python train.py --model="segmentation model" --dataset="Sentinel-2 satellite tiles (TerraMesh)" --train_examples=72500 --image_size=64 --crop_scale_min=0.5 --horizontal_flip=true --num_classes=10 --arch="unet" --norm="batchnorm" --activation="elu" --pixel_unshuffle=2 --widths=[48, 96, 144, 192] --blocks_per_level=2 --block="basic" --attention=false --upsampling="nearest_conv" --init="trunc_normal_002" --residual_init="scaled_by_depth" --optimizer="soap" --beta2=0.99 --lr=0.0028 --beta1=0.95 --shampoo_beta=0.99 --eps=1e-08 --precondition_frequency=25 --max_precond_dim=1536 --merge_dims=false --one_sided=false --adamw_lr_other_params=0.0011 --steps=7600 --batch_size=256 --epochs=26.8 --lr_schedule="cosine" --final_lr_fraction=0 --warmup_steps=220 --weight_decay=0.06 --adamw_weight_decay_other_params=0.01
Rows from block 8 of a small segmentation model, named by matrix and row number. Each number is 128 + 32 x the weight over its row's rms, rounded and kept within 0 to 255. All counts start at 0. Numbers have three digits each.
After each channel's rows are labels from the 100 images, of 14848, where the channel reaches its highest value: "responds to" is what is common among them. Only what is clearly more common there than usual is listed. The data: Sentinel-2 satellite tiles (TerraMesh).
# convs0: first 3x3 conv (model.decb.0.0.convs.0.weight, 144x288x3x3, each kernel summed), inputs 144-287

convs0.130:128134131098140146121205103140133149110153125130104188207236114166201144187187178173177120123148145087165166179108073150103185127159125104126092126178148077122176147161113089130133202135053099161103081140128085098123182098178070102154073094037108182082123159060151155133144170089104116132128131099115116168101145091170179078154111098146125125140090073157110119143118104163178137102165150148201179139131163108115153126141049096116138
responds to: main land cover: water

convs0.16:111164192085155096152097100072158191145088077181041130114148113108100105031182094173077156036165093131134147152191181045114099163146147131145160174160155104125070068152112118161065183124105101102119168137121108059125123117158079109092153072144168126142032124141099177138069048183084170155118125119066111214105140097110107100114127076151121099129143061161165131161071080137089177077135086177170158102080090109093183088114113060100110
responds to: bare ground; snow or ice; flooded vegetation

convs0.100:153151127112151182125116133093087114183059082155133120093092129165124042114137138114114125183139081127066130154139114058126130109127123128139163161155145082154100174113159075119178112189066142082115179132090194136181077119127171158142093193123108139131173161073112190118138081134096160100150052218174164123167081143107134174099123106135096213092140159112118102115169091119159115163134132149081134110127153163115094169129146098159138
responds to: snow or ice; main land cover: snow or ice

convs0.46:164081104126106147139100120105162145113130116159086146137126101165085122095106124143125189164128102054120141072141169169144126192111193107056101167150157111108134131170117089078137181082136189084081090126125096109167099148093143157114153089053120118063175086093108122113164112128095171165168067176117149146116063093121170196108163168130155099177198161128178114141074136139155051119141048130145139106067149131133118116136121127078142
responds to: flooded vegetation

convs0.123:105153147092126157089119146129030106123146003112045109139154111174126165144106132159029091148151108111136152154115151096082124097027152109104116071128134080071167127086103162084137175204074104090190089049117116119069117105135121141100059080153096128129131126163145117170222123096163097131107165094107078157123157123172162150113112100137108078118092082103145082094015116160147121125185255131100163126144151132150157170173143061098038
responds to: crops; built area; main land cover: crops

convs0.126:117164063184052084135152099127150214103113161125179073136163166139124074134142058125125114086181158081137070098125134156156116142158119126070121122138099140136145073201092078138122161096162130117118104120085170081114122129149162157132174185118080177113163112115134049113126139136162090097018103149137080083101174170132127162110097101088108096062146090183195099170081131157158162093091110112140097180110069108142119104105091102141118
responds to: snow or ice; main land cover: snow or ice

convs0.109:156139125126101086121098147129150115194159156164086077169241109098104079113186136120104156104126087102152150079233193074099203092140099101124162110127150117106130054208143050098072142099094160141125165133133102111079118121124071123143076176088067110127150096117120102102109116143121171106146173143193077151123150149129139139120154158067169149114124109089130162127092068048096192167111094104203129148086128148088076125112166102065077
responds to: built area; crops

convs0.116:188137100156117146128116122118154140158165162133057156213137116115118062081167142121144157077164157152121202078101106110113122128083130154137141092125126062104158126144136104084175125142097143110103061153074115123176090078061091116122114102101136129126165093043187130159242094228122078157117162075104088134111066073124157116126070095146166134160161156107090206105081134071143207092189119080126132110180182086136139048160218166121128
responds to: main land cover: clouds

convs0.48:140108173100104109137175112131122138131177121201115142133108132146118071127115114084150150136192122121133171124143113064104129200108093078140138135103126160157143059127103068177108213159118096073119143083089069161145075113106172161112113047157104154176141133146097135120124125090117110168171104023144076154218093127165045174071113155133158076177111089143128198170112156079141182134145148102163137132141129109125059111103147088107154
responds to: water; main land cover: water; flooded vegetation

convs0.33:097092113068078159185124175120145093151113146149133107170078099173139186237130096114154133097100094143104094127140067130073168123140144109091206151148158167099139150106104213086137138132097156195135107071096147128112110140116089092109112073158193137159171201091121102171128167101120100201182087114109154099126136134125119165134178039197137189129109154109177114107125182180095142207159161168144121165114156184146150151124105093109100
responds to: crops; main land cover: crops

convs0.40:159159137126141108153095101165172135123085124075146137116172061132124027088097173164086181132101173105137112082053130126138126144073143137095194108091122111088156114184126102119142100158147091110076198024132160165148064062087167168061151098058161123173120182068158168072206093155116053087126076175096087080117120102097110156131064185097202133164155169127135104033103155101157120078205124124107111118151111172090159120157136192112108
responds to: clouds; snow or ice; main land cover: clouds

convs0.118:122117132164094095116189144093080091145157102131085155101110132166107168113125059093122156110144131108156078148204070127134132078087172105167138127164116078122113201078164095126166148191093054066078108045149066149116125119145132188095055120200091104087212053073144163132160026137139145137118122062119159205136081140125106123128099174183146088166117126094127135166060071103161185136113122139135081139135096142166176048104139114110139
responds to: main land cover: rangeland

convs0.127:140139144060124157178061135147052093161141059089135163132136112073161148082141129080086104139103165113086111042177181087142068067127060128054112140125128132085151105160119072038150119175092168134150128149139152163077124112146108139154095150031125100126104134089106080150188093084101109120138126123153128063107164118196170106143079106167091099089196131075087085111021082122118112147188102108091151144103097109121095125129116098107073
responds to: crops; built area; main land cover: crops

convs0.51:107062091078156157152095141121150138149095154091152106118134044162111174102148137095054115181138150140060123134155048098155067043092073099106074136150164074101119089128114096099163138123090117119201129109100174085116153023149209113093170108116135091127138170091121162151134068146056150111094095083110095099121198108110091156096087120144150130123184202162149120177049109116100132122151169169047102098148122081104131184103189104103141
responds to: built area; crops; main land cover: crops

convs0.128:101144122118156123089174056095170131123165205143133126162148100180103121113187121046026157102160166144109121035176217105163173146118139079156217160096117127180102073202139073085051126087133122138092117136072152051123093103101077114151013169059130127143123102143145113119172093145168109151149161127102129113107146133156149166081142114122136140151124141077104137134160138123177168165141030174131157157067132119110058060091212103130072
responds to: main land cover: crops; main land cover: snow or ice

convs0.41:120178110142113087150108195097126113102173125145107112116139178144107106217121144139129159132159128127143075088060153132089171158094091153114080153151137100137152106050082146071161167126120144153093116107179187097174122210141119160114166136145164104119152091145135088140166212078137092150116116133115072076090142113150160192163095160155151130085146094157109098121170177171151126134104187187041150132082052066119052194133064178164168
responds to: main land cover: water

convs0.71:136054121111086157120172144116161107075106093170152079197157141142096190123093151099093147105187097116198172124132073157162151129141178128119193142131195115111175128086150048083172109128133135160070199106109093115164157148155085197148102141140171079133085107137171127176109129064142219174148160157105172113139060137131140162088095170095093192101181145081123117110114134126151108155127101151176162208141166070130086138107152146097183
responds to: snow or ice; main land cover: snow or ice

convs0.102:126158139088157130164175161072150121104128149132169152139172103153161149150163161127145040174176084071135181167142104169084098117120104111083089112145137138104133141088104084128181171196139094142200153064171082127080115107138079078113136107173089134149110109034223098112180127094123091087135147098125130170195113199129130101083109083108095210178093177110140161145059117196133151147202152152138166140128173119108116128069124130129155
responds to: crops; main land cover: crops

convs0.96:142113070138141093128184106102092090135121082180145171153098106077198141134158173107189121110059113124142171115207129074112123086110130127193177088151105148110150160149098166129159084078140152125126143161138142139148143050039139090050134112099136142174090150106072083103145145209174110155085152077095104167123120129043155068116166087161142095153130146144130104116117133089227153131118096142179172127123177161193141082221199206097151
responds to: trees; clouds; main land cover: trees

convs0.47:121159177046081135225074159132101130150127115159067119143152145101094127131122141063121142138169108127093097170097050172151168162200191122064145129158128100144151108144137102098164097142113203156135117148112142075167114151126094185152032185134111189174147136169173092110152151025152147129183152138098085088132073154156125147117131145053141138117135058186174114161116146110216150162167127129123144125176174108137114212108132137139091
responds to: snow or ice; main land cover: snow or ice

convs0.90:174087083115140126142094139104098174091183105107048071074124166130139149111131088144106108178184096039107080047163074110118150130124098149109155170144195114099102102150113065137104174140086169179126116190091126132153076159151099204088190161038141141104130120144120115154023140083189139069225075119127138157146132108103160156113161116127140098167146114077132118080070114181083164103100087158138029147087214073143142116067083082110132
responds to: main land cover: rangeland

convs0.91:180136096144148131128144130188029133099114163070129161106164075088172109091086138115092139137105143150064105072190109097173072145198112107067081131116090208116140045164107048057094134118150128133103097138126164092134099138198184148116061122110081126139157068106115152152208172074076099122093134111149193133098177129116159124069057070193140136129216090126129170160103117118091084067177139132097086108091158136112134142101122122115107
responds to: built area; crops; water; main land cover: crops

convs0.104:136065136083149150171105102184116093189095163180129133182100123119119155151167088099119103151137160123030105151153171132189077057142113143087090115152133124127131122134139066059124083119125134138147126136133168118144191061126194165112121119144144158057139176136115148113035121190179091176103113129116111110162198112110115116103255150101137160089154160142132176142086110119127113074079091077098116089140115093142050114141136100136135
responds to: clouds

convs0.31:164083091116108171158133146106192130168101091146116125172106102125155064116154155119129160117158182182022117083106109117137000047101111094109192080231132090136125144206163087176159063134050149146098193080087197148180142106114157096092127226150125157155138192136145100091123159183235109108009082093158084151165159095087079129102181123140112109116147111163157128154105044090067102127080100081152116108140051151153112154132140143083180
responds to: clouds

convs0.30:125051184090111143131047097138141144161087130113046095101060155187149065110136132110105180124115151078150093143065105153190138202134127177108097139125114135095082153096131050141079049158089123119184075079061156083156049079136110142135101083167098191076110128146122140144137156080154093155162116153091157092144111090148129122097107132157114126170122059175087093069133094178120078100174113133072132149060140094129114175165130151120130
responds to: water; flooded vegetation; main land cover: water

convs0.74:122100091173157122103086103115118142126114029118168141046018142112126103089045098139183133126118164132149127126109160120133121152088132117129118129117072163145181163065151163173131132219147127154056132091126131108154082198179189199149117119114164148174085073137091149129148110074120147110132089141196086166140105165110103111083131153075094129172140120132137127108069167153086082119144189088149099091074114131138105185141217113178071
responds to: water; main land cover: water; snow or ice; flooded vegetation

convs0.32:184090111177222141080078106164118165143100084132061095163114114123099117120197159068184102098087081135110108132204167116080202132074122138070134175152068150146121035187146046060089120133064137109182118140090132142101180141136191116113143124099199092085080138097110101126198065099115126099063122111107101107124214141127171191067117077118146101106136138085114162115059083124151083104172095170119201130108121086090151082138138134143046
responds to: main land cover: crops; snow or ice; main land cover: snow or ice

convs0.27:160145123138091162192079171057101140096127112236094165186133165145081113100105135119120174182084089094136159139096155137174108113091103126205105099208152099165154149094148236172116171105140111114124112101185092145112138137123184178109098119118130135152180139178121127128155118140149139099085169120153166121155151221130076140112167176066089129124082140130106133141105110101144115098091090061050111173186105160150112212139145216084172
responds to: clouds; snow or ice; main land cover: snow or ice

convs0.135:114108093109096176159129116106098165098097166158095118142115123158166142200106085136060143123098062189182119104132073097216140134096132146176147118101162128172059098100190089077089162130148161145106101097108127116102154077120108165103142158074139122139164174133111168081137160151094158168126137214151203154161162151092089100093103112098110109086101088065101132111140081111106141110142112142109074156122115120123125117133131134164116
responds to: flooded vegetation

convs0.36:172087087116137117108089152076087081174188137142102104138103110047080095060212123152075150136069192056110098140141135121223108168139114126165122109177109130164126114169079074056078152077137092119148122103112158061193140153129112128110122086071151137068093090074041099154180114153138159116135042166162067111093188102183143131109092121142139145118170109202165159188107142069153185122122083126140191118167117165116086132127119110098183
responds to: built area; crops; main land cover: crops

convs0.73:128110094096148138126061105165074125149155105122153109137095107136136100140147073130101125089157126125109085170067131124168137122180126109118169053109172110066137093084110147126185160123156136124148142131124132085170036137139105121199120112115092149137093149120140151104019123066106134088111119120120170147150078127120128133101079135159111142123173135153188196120130149129080094086137115143128111146108138154139109094109133053122076
responds to: snow or ice; main land cover: snow or ice

convs0.6:111162073109115135107031167136132101123113144122147073131095116087137189141135105115089154093145128081169079121146088012211177149172106161127156135109151158140147112174122145127169121099140119112107088107145137084130133151255130172191113146125109152121101148075057090127175093113144132158109128129163127158157154132122158118114121086142146149168123139099112184139131136064220148106093156154096198106075150080111143118094127145178080
responds to: main land cover: crops; main land cover: snow or ice

convs0.139:111100134128105142154067091072118119158122122115131185161142190160140038062096140116196185169087116100082160187159157084188151125104071108137063115097116119104156157073156148078100106163093117112133147122189094127115138091090090076129116169102075138149161124131157156077146127114073118162067196143107139067141133164098141183112090159140167073176134119097122138136139101107144091052212122081074142182110123128110152170139168147130089
responds to: clouds; main land cover: water

convs0.142:126151200118163174075078115080131127144097101182129075123148039125161041121168135084088186171130069177137130141079160140112105154114153117129084140135163088108179108146112071131096136170109123062146125138116123103154055199177148149117069143060121111088143092148169129120105077135092144083077136074113142140144057152182204137152077122107096130096169124146137129134058079101129155106167068091127081030083151132110114163055158057074116
responds to: bare ground; snow or ice

convs0.61:113154100107138058127202138131124128118172150213152055139206105167094144162099102141062132198112123137179058099154149166102160105099164167128091146097196091173135120135128085131134129147090088154083106125111146116139080128122104072143050042108128143133129069203070107162170120058073128084147162134137100101111097134122059059110175131201127127114234108155110166092163186182114171141095170150100113170119122081170086083138100106079167
responds to: snow or ice; main land cover: snow or ice

convs0.93:091138065140146119081096123074130145072146117148124094073133189152071198080128118074058136154137099115164086081108182114221142129104144088170095129104101091040084093147144101100132126109117180208175132136156130190143133110171151087101143169123138158128129057153155123168143131168137102121140094046185079148127179123127099128137097141120124135081120085089152119086149051146153175092171116128205133134115150120116135074115150106105058
responds to: built area; crops; main land cover: crops