{"arch": "unet", "model": "segmentation model", "dataset": "Sentinel-2 satellite tiles (TerraMesh)", "train_examples": 72500, "image_size": 64, "crop_scale_min": 0.5, "horizontal_flip": true, "num_classes": 10, "norm": "batchnorm", "activation": "elu", "pixel_unshuffle": 2, "widths": [48, 96, 144, 192], "blocks_per_level": 2, "block": "basic", "attention": false, "upsampling": "nearest_conv", "init": "trunc_normal_002", "residual_init": "scaled_by_depth", "optimizer": "soap", "beta2": 0.99, "lr": 0.0028, "beta1": 0.95, "shampoo_beta": 0.99, "eps": 1e-08, "precondition_frequency": 25, "max_precond_dim": 1536, "merge_dims": false, "one_sided": false, "adamw_lr_other_params": 0.0011, "steps": 7600, "batch_size": 256, "epochs": 26.8, "lr_schedule": "cosine", "final_lr_fraction": 0, "warmup_steps": 220, "weight_decay": 0.06, "adamw_weight_decay_other_params": 0.01}
Rows from block 8, named by matrix and row number. Each number is 128 + 24 x the weight over the matrix's rms, rounded and kept within 0 to 255. All counts start at 0.
# short0: shortcut pointwise conv (model.decb.0.0.short.0.weight, 144x288x1x1), inputs 0-95
short0.104 [102 129 158 117 137 173 120 107 163 105 124 115 170 118 121 120 137 125 119 135 154 130  92 107 126 115 112 160 141 180 114 134 132 116 117 116 164 100 149 122 111 101 122 146 135 128 139 139 110 142 143 157 164 147 127 107 126 156 130 154 136 136 114 135  87 115 100 135 137 140 121 142 103 128 112 156 171 115 106 119 141 132 143 111 115 118 125 115 103 153 101 161 119  94 100 138]
short0.105 [164  89 130 100 123 123 154 144 124 109 108 140 117 154 128 128 127 118 125 125 108 149 115 158 117 128 121  94 123  99  80 139 120 110 154 121 131 171 116 133 138 132 118 125  74 129 120 158 160 121 120 127 131 123 120 133 142 135 151 123 160 149 119 147 126 142 187 124 150 105 145 129 137 132 139 137 118 144 108 131 125 138 107 101 157  99  82  99 127 103 127 133 144 115 115 113]
short0.106 [104  97 142 106 112 165  79 120 137  88 110 117 157 119 147 113 139 129 121 124  91 127 124 121 111  87 122 134 133 154 146 144 142 127 135 184 159 127 185 126 159 168 138 127 173 135 135 147 119 143 101  97 125 115 114 149 126 116 117 116 126 124 134 123 151 169  90 119 136  99 145 118 127 134 131 141  89 140 117 138 151  83 133 167 153 157 103 148 100 118 116 106 110 141  81 189]
short0.107 [141 122 113 111 130 129 115 106 145 122 119 135 111 131 120 123 173 133 125  98 120 101 147 144 143 138 119  95 122 127 150 130  90 127 105 132 148 131 136  83 160 167 133 187  84 149  95 133 100 139 168 130 148 110 110 140 151 146 160 156 131 144 110 139 139 163 147 104 141 143 126 123 166  80 153  92 122 124 137 120 134 120 155 121 130 133 132 135 122 141 122 122 138 148 137 120]
short0.108 [ 88 173 163 140 133  97 180 113  97 102 139 128 114 155 116 129 106  83 154 112 147 120 120 151 120 140 124 105 106  90 142 147 142 120 128 177 125 133 137 136 104 108 112 188 123 154 135 118 116 118 103 118 136 152 120 109 146 160 121  91 158 111  85 103 127 104 103 140 123  97 112 126 137 118 124 124 118 129 121 182  99 130 101 139  92 115 114 164 150 123 123 141 122 127 155 124]
short0.109 [118  80 124 134 141 160 111 123 119 158 125 132 154 122 143 150 120 134 113 143 103 113 120 124  97 100 112 133  96 141 136 133 114  83 133 188 155 153 171 182 114 124 181 140 113 130 147  90 133 137 122 161 127 133 163 122 152 105 123 129 134 125 134 152 123 148 100 116 125 133 138 126 143 143 152 162 137 181 131 151 114 132 131 109 159 111 152 145 136 163 133 140 134 158 144  86]
short0.110 [140 122 130 150 147 132 100 150 129 146  99 133 137  85 146 123 100 144  91 113 145 124 130 139 135 137 120 124 147 173 131 142 132 125 126  97 131 149 118 135 144 124 147 126 133 118 169 145 137 156 139 130 105 148 142 157 125 119 126 132 133  88 111 163  98 148 125 147 135 106 118  96 138 155 181 140 133 106 149  95 148 155 149 120 138 166 147  97 125 109 105 179 120 127 101 148]
short0.111 [136 126  95 143 161 148 146 112 160 101 127 111 136 155 111 137 124 122 153 171 114 159 133  97 102 113 152 104 153 150 137 118 151 121 146 140 137 104 130 116 110 150 139 135 161 144 124 137 102 120 131 104 159 119 137 118 127 129 142  74 135 126 142 155  85 113 126 139 158 138 133 116 153 178 106 157 167 150 123 158 107 118 132 141 124 155 118 150 129 138 145 143 111 115 102 119]
short0.112 [129 132 157 118 119 139 116 158 133 146 103 167 124 132 141 114  98 147 124 124 117 118 123 155 117 149 103  82 141 151 129 124  90 152 118 128 106 132 114 145 118 141  89 132 138 143 166 108 117 145 122  95 120  94 126 141 104 111 134 137 156 101 130 116 120 133 126  97 109 137 136 122 123 115 157  95 111 144 116 154 111 119 144 146 114 117 136 146 155 160 147 108 120  87 170 106]
short0.113 [125 124 147  91 129 132 107 117 100 138 120 171 122 110 140 171  93 125 146 125 118 125  93  95 142 115 149 147  91 118 127 128 133 161  95 150 116 134 101 148 105 147 135 129 114 137 128 126  98  93 167 115 116 128 148 139 140 119 126  67 104 125 123 128 136 141 139  94  99 134 139 116 127 145 130 168 116 156 118 148  75 137 114 161 104 140 140 157  94 155 147 160  90 126 113 118]
short0.114 [139 138 129 138 132  87 118 126 151 134 136 134 142 130 132 137 121 110 123  87 160 134 138  96 133 107 124 102 150 127 104 161 131 115 125 105 134 118 153 116 145 120 110 125 179  89 111 155 141  98 158 107 133 105 125 156 103 163 165 133 141 109 100 116 136 148 140 137 131 129 163 111 152 114 129 119 119 100 163 153 132 159 133 134 112  94 125 140 120 135 113 121 136 150 132 130]
short0.115 [144  80  98 130 128 123 143 145 106 127 149 105 126 162 164 135 100 141 166 124 136 116  87 137 154  87 113 151  78 131 137 147 161 145 127 152 153  98 161 115 141 127 152 133 128 155 120 117  85 148  89 148 152 131 153  76 138 120 108  97 149 150 137 130 114 142 150 108 153 134 119 103 153 151 112  93 150 162 152 134 147  76 128  94 159 157 121 131  90 105 109 133 128 102 170 114]
short0.116 [117 161 136 133 117 132 124 118 154 133 124 129 128 126  90 116 119 130 148 154 137 129 110 103 140  98 124 126  85 103 111  80 103 155 101 108  96 126  94 142 119 144 131 149 164 138 151 111 127 139 142 124 142 160 108 147 126 154 137 136 142 167 170 125 111 129 148 130 149 122 112 121 119 134 135 129 163  84 131  93 107  93 116  93 150 141 120 133 104 112 115 125 158 125 119 110]
short0.117 [119 109 128 115 149 148  91 135 113 126 141 132 123 126 133 147 116 167 164 133  89 115 114 107 140 138 143 125 131 122 113 128 108  85 113 129 145 129 122 135 123 159 118 149 101 138 117 110 120  72 171 153 148 125 144 159 118 111 137 109 125  81 116 135 117 129 159 118 145 136 140 108 109 148 119  96 110  87 133 158 104 137 158 127 135 102 106 153 140 143  93 111 143 140  85 102]
short0.118 [136 115  94 133 103  91 125 135  99 140  98 181 147 119 103 113 134 173 113  82 147 127 154 149 125 177 106 119 176 124 113 100  96 109 149 127 136 151 151 128 163  85  90  86 133 117 139 147 149 110 180 103 157  85 114 107 122 126 149 115 123 114 128  65  68 109 161 131 118 141 163 137  74 118 138 124 131 142 102  94  99 136 156 177 122 159 123 160 155 112  74 133 138 138 131 101]
short0.119 [105 140 151 107  81 139  96 117 122 129 141 120 131 106 106 123 123 111 154 140 139  99  96 120  97 129 166 134  94 129 108 133 118 182 144 137 158 128 153 108 126 163 122 137 120 162 111 139 108 182 156 135 146 134 131 140 133  95 108 157 147 120 142 105  99 107 161 113 108 105 148 127 131 120 130 123 111 132 118 132 151 105 108 109 133 128 122 171 159 118 162 123 117 113 110 136]
short0.120 [ 91 129 136 171 122 129  94 133 143 122 141 104  95 100 104 114 139 112 150 105 143  84 135 130 138 136 110 114 126  69 121 134 137 110 126 139 145 141  98 153 151 139 160 152 126 114 126 138 129 110 151 129 142 104  56 108 143 151 166 144 134 153 151 124 108 114 119  99 117 119 110 105 118 148 124  78 147 144 123 157  70 139  98 119 139 122 160 100 139  79  96 136 133 112 145 110]
short0.121 [121 111  97 100 120 143 129  87 103 103 131 128 144 100 133 147  88 103 134 124 106 170 109 127 115 119  77 128 141  98 124 110 123 111 117  92 165 145 146 191 100 104  93 145 121 148 140 108 101 158 152 101  88 149 149 118 166 113 111 137 125 122 102 133 121 121  86 128 108 157 123 142  96 157 133 108 126 176 146 171 111 141 130 150 123 112 103 150 125  98  97 100 126 125 135 111]
short0.122 [ 93  92 115 132  99 131 116 150 117 101 113 122 127 120  98 164  89 121 139 108 100 145 118 125 128 146 142 103 107 117 165 146 108 136 150 148 148 109  99 108 111 118 172  92 145 145 140 121 109 142  95 146 143 109 149 131  92 136 110 115 142 113 122 106 120 117 114 142 125 141  96 112 108 130 112 103 134 112 156 160 111 130 128 134 114 130 105 135  96  99 136 117 135 152 158 109]
short0.123 [123 157 119 111  94 146 117 129 132 105 161 143 141  96  90 117 138 119 142 151 161 115 128  94 110 124 130 154 138 139 142 157 102 126  90 129  93 129  97 127 104 137 148 120 132 124 155 132 113 108 126  89 157 133 135  91 142 136 130 125  90 112 145 153 130 102 125 126 130 128 132 119 129 150 110 131 105 123 100 134 173 130 112 115 137 127 105 134 153 139 116 109 133 120 153 121]
short0.124 [110 120 138 104 164 119 134 145 103 134 124 113 117 146 105 150 108 114 209 136 127 113 122  96 125  80 113 107 145  98 145 110 157 132 114 142 153 101 123 147 130 165 161 153  93 103 117 133 132 103 123 110 124 122 128 128 117 151 125 101 166 132 122 102 159  69 120 109 107 160 149  91 148 146 152 113 146 134  99 142 107 126 150 141 162 119 107 103  71 135 122 113  78 104 160 129]
short0.125 [108 123 127 132 117  95 134  86 136 114 132 145  94 142 152 129  99 107 116 114 139 136 148 136 136 125  70 117 118 123 133 148 157 134 142  92 131 108 105 152 181 139 131  93 111 120 112 113 131 144 157 114 139 100 117 165 131 115 127 179 132 131 140  88 118 150 134 126 137 122 129 144 112 119 152  98 125 157 136 148 136 108 141 135 129 117 109 138 147  94 127 109 118 134 169 167]
short0.126 [129 137 122 163 116  87 126 150 133 155 101 115 131 114 126 121 165 133 112 140 109 131 124 134 135 106 137 154 129 137 136 149 128 140 136 149 103 142 157 130 152 165 124 133 127 155 116 126 136 143 157  98 138 117 154 110 109 143 143 135 154 146 147 158 154 131 143 125 123  99 114 141 145 150 160 138 130 128 138 132 129 136 140 159 114 164 132 129 100 148 134 142 142 129 140 137]
short0.127 [144 107 146 154 120 117 148 116 147 135  97 126 162 115 103 129 128 119 152 119 101 133 152 114 150 154 110 114 106 112 125 131 123 152 144 108 171 135 135  95  97  95 121 118 147 131 151  92 138 136 126 111 134 114 140 132 126 116 123 139 137 137 148 147 138  96 165 120 130 140 144 122 143 148 120 142 140 129  97 110 113 151 109 143  93 131  93 145 112 139 146 110 156 101 112 143]
short0.128 [172 121 138 116  88 123 126 161 135 110  83 123 130 117 113 130 163 115 111 137 135 147 149 134 200 142 159  68 134 104 165  99 111 126 127 141 132  96  82 105 113 127 150 120 141 119 149 129 113 127 124 152 146 153 156 109 147 131 179 169 145 163 131 185 144 152 135  88 131 105 136 136 105  90 155 123  75 113 125 125 138 119 143 125  99 101 116 141 152 112 121 131 123 149 128 130]
short0.129 [151 171 133 148 162 114 132 122 113 160  97 150 104 155 116 144 125 141 154 149 128 156 131 164 129 173 121 161 164 172 143 123 150 136 148 128 124 174 128 106 152  96 132 137 116  82 119 125 165 111  91 132 146 165 148 138 123  90 160 137 137 128 102 162 175 134  94 129 114 128 142  94 133 117 109 156  93 117 128 127  93 146 106 142 103  94 142 101 154 160 152 133 116 136 130 145]
short0.130 [131 109 113 133 164 118 111 113 128 136 115  78 125 131  96 114 115 137  83  72 136 165 139 110 166 129 121  98 131 133 143 139 174  85 156 128 120 107 144 137 120 145 103 146 146 102 111 114 149 118 151 138 131 106  88 148 106  68 107 156 103  84  97 126 118 112 154 144  90 127 134 150 149 130 145 135 133 119 136 128  95 107 136 163 104 137 139  97 144 181 108 180 109 128 119 134]
short0.131 [ 98 135 140  87 112 122 131 120 103 126 147 129 153 114 102 133  85 138 141 145 133 125 102 106 145  87 130 150 139  77 115  96 125 112 157 133 129 106 136 124 129 144 162 115 149 137 143 101 136 165 107 113  97 111 158 122 138 120  93 141 125 112 138 124 119 141 157 130 156 113 143 122  99 127 100 110 112 128 138  97 132 106 129 131 135 134 117 140 112 153 141 147 130 119 103 126]
short0.132 [128 156 132 121 103 148 118 136 112 101 167 137 131 136 130 113 124 106 173  98 143 139 136 167  97 141 115 111 132 123 119 114 127 128 183 137 136 147 107 125 130 133  94 110 110 107 114 109 107 124 120 132  89 138 115 134 150 114 130 134  93 168 141 128  86  86 125 104 138 137 101 102 147  99 117 147 148 116 116 131 140 135 105 119 135 155 123 113 112 148 122 153 129 130 110 131]
short0.133 [186 124 121 140 155 119 140 131 127 145 120 135 150 115 101 164 148 153 138 182 125 154 142 133 107 163 137  66  86 154 124 141 124 121 144 124 129 115 127  99 129 147 137 134 160 123 110 110 123 119 131 137  71 125 134 143 120 117 153 111 146  84 105 131 174 143 133 147 126 115 123 143 101  91 122 133 104 120 112 144  99 109 137 138 126 145 109  96  88 129 121 132 156 147 125 136]
short0.134 [128 136 117 146 161 126 102 169 122 110 126 128 112 128 111 119 166  95 137  95 104 154 124 148 147 131 157 107 132 110 116 119 121 148 113 118 122 131 128 129 120 130 120  99 123 107 130 166 120 120 139 123 158 122 113 157  97 122 109 130 133 152 113 133 133 149 140 114 142 102 121 151 100 103 120 114 102 119 146 132 119 102 117 128 148 103 129 137  75 153 126 126 136 129 122 119]
short0.135 [131 114 150  94  97  99 152 129 115  87 147 122 112 101 114 106 112 102 164 145 129 118 136 118 135 102 137 121  85 125 112 140 126 126 110 122 112 115 144 117 117  99 120 128 108 132 130 138  92 127 138 122 150 138  95 109 131 139 116 103  91 123 157 122 147  94 117 139 107 125 116 124 147 150 151  66 165 157 114 142 130 133 116 102 119 137 143 141 174 108 110 102  90 145 137  67]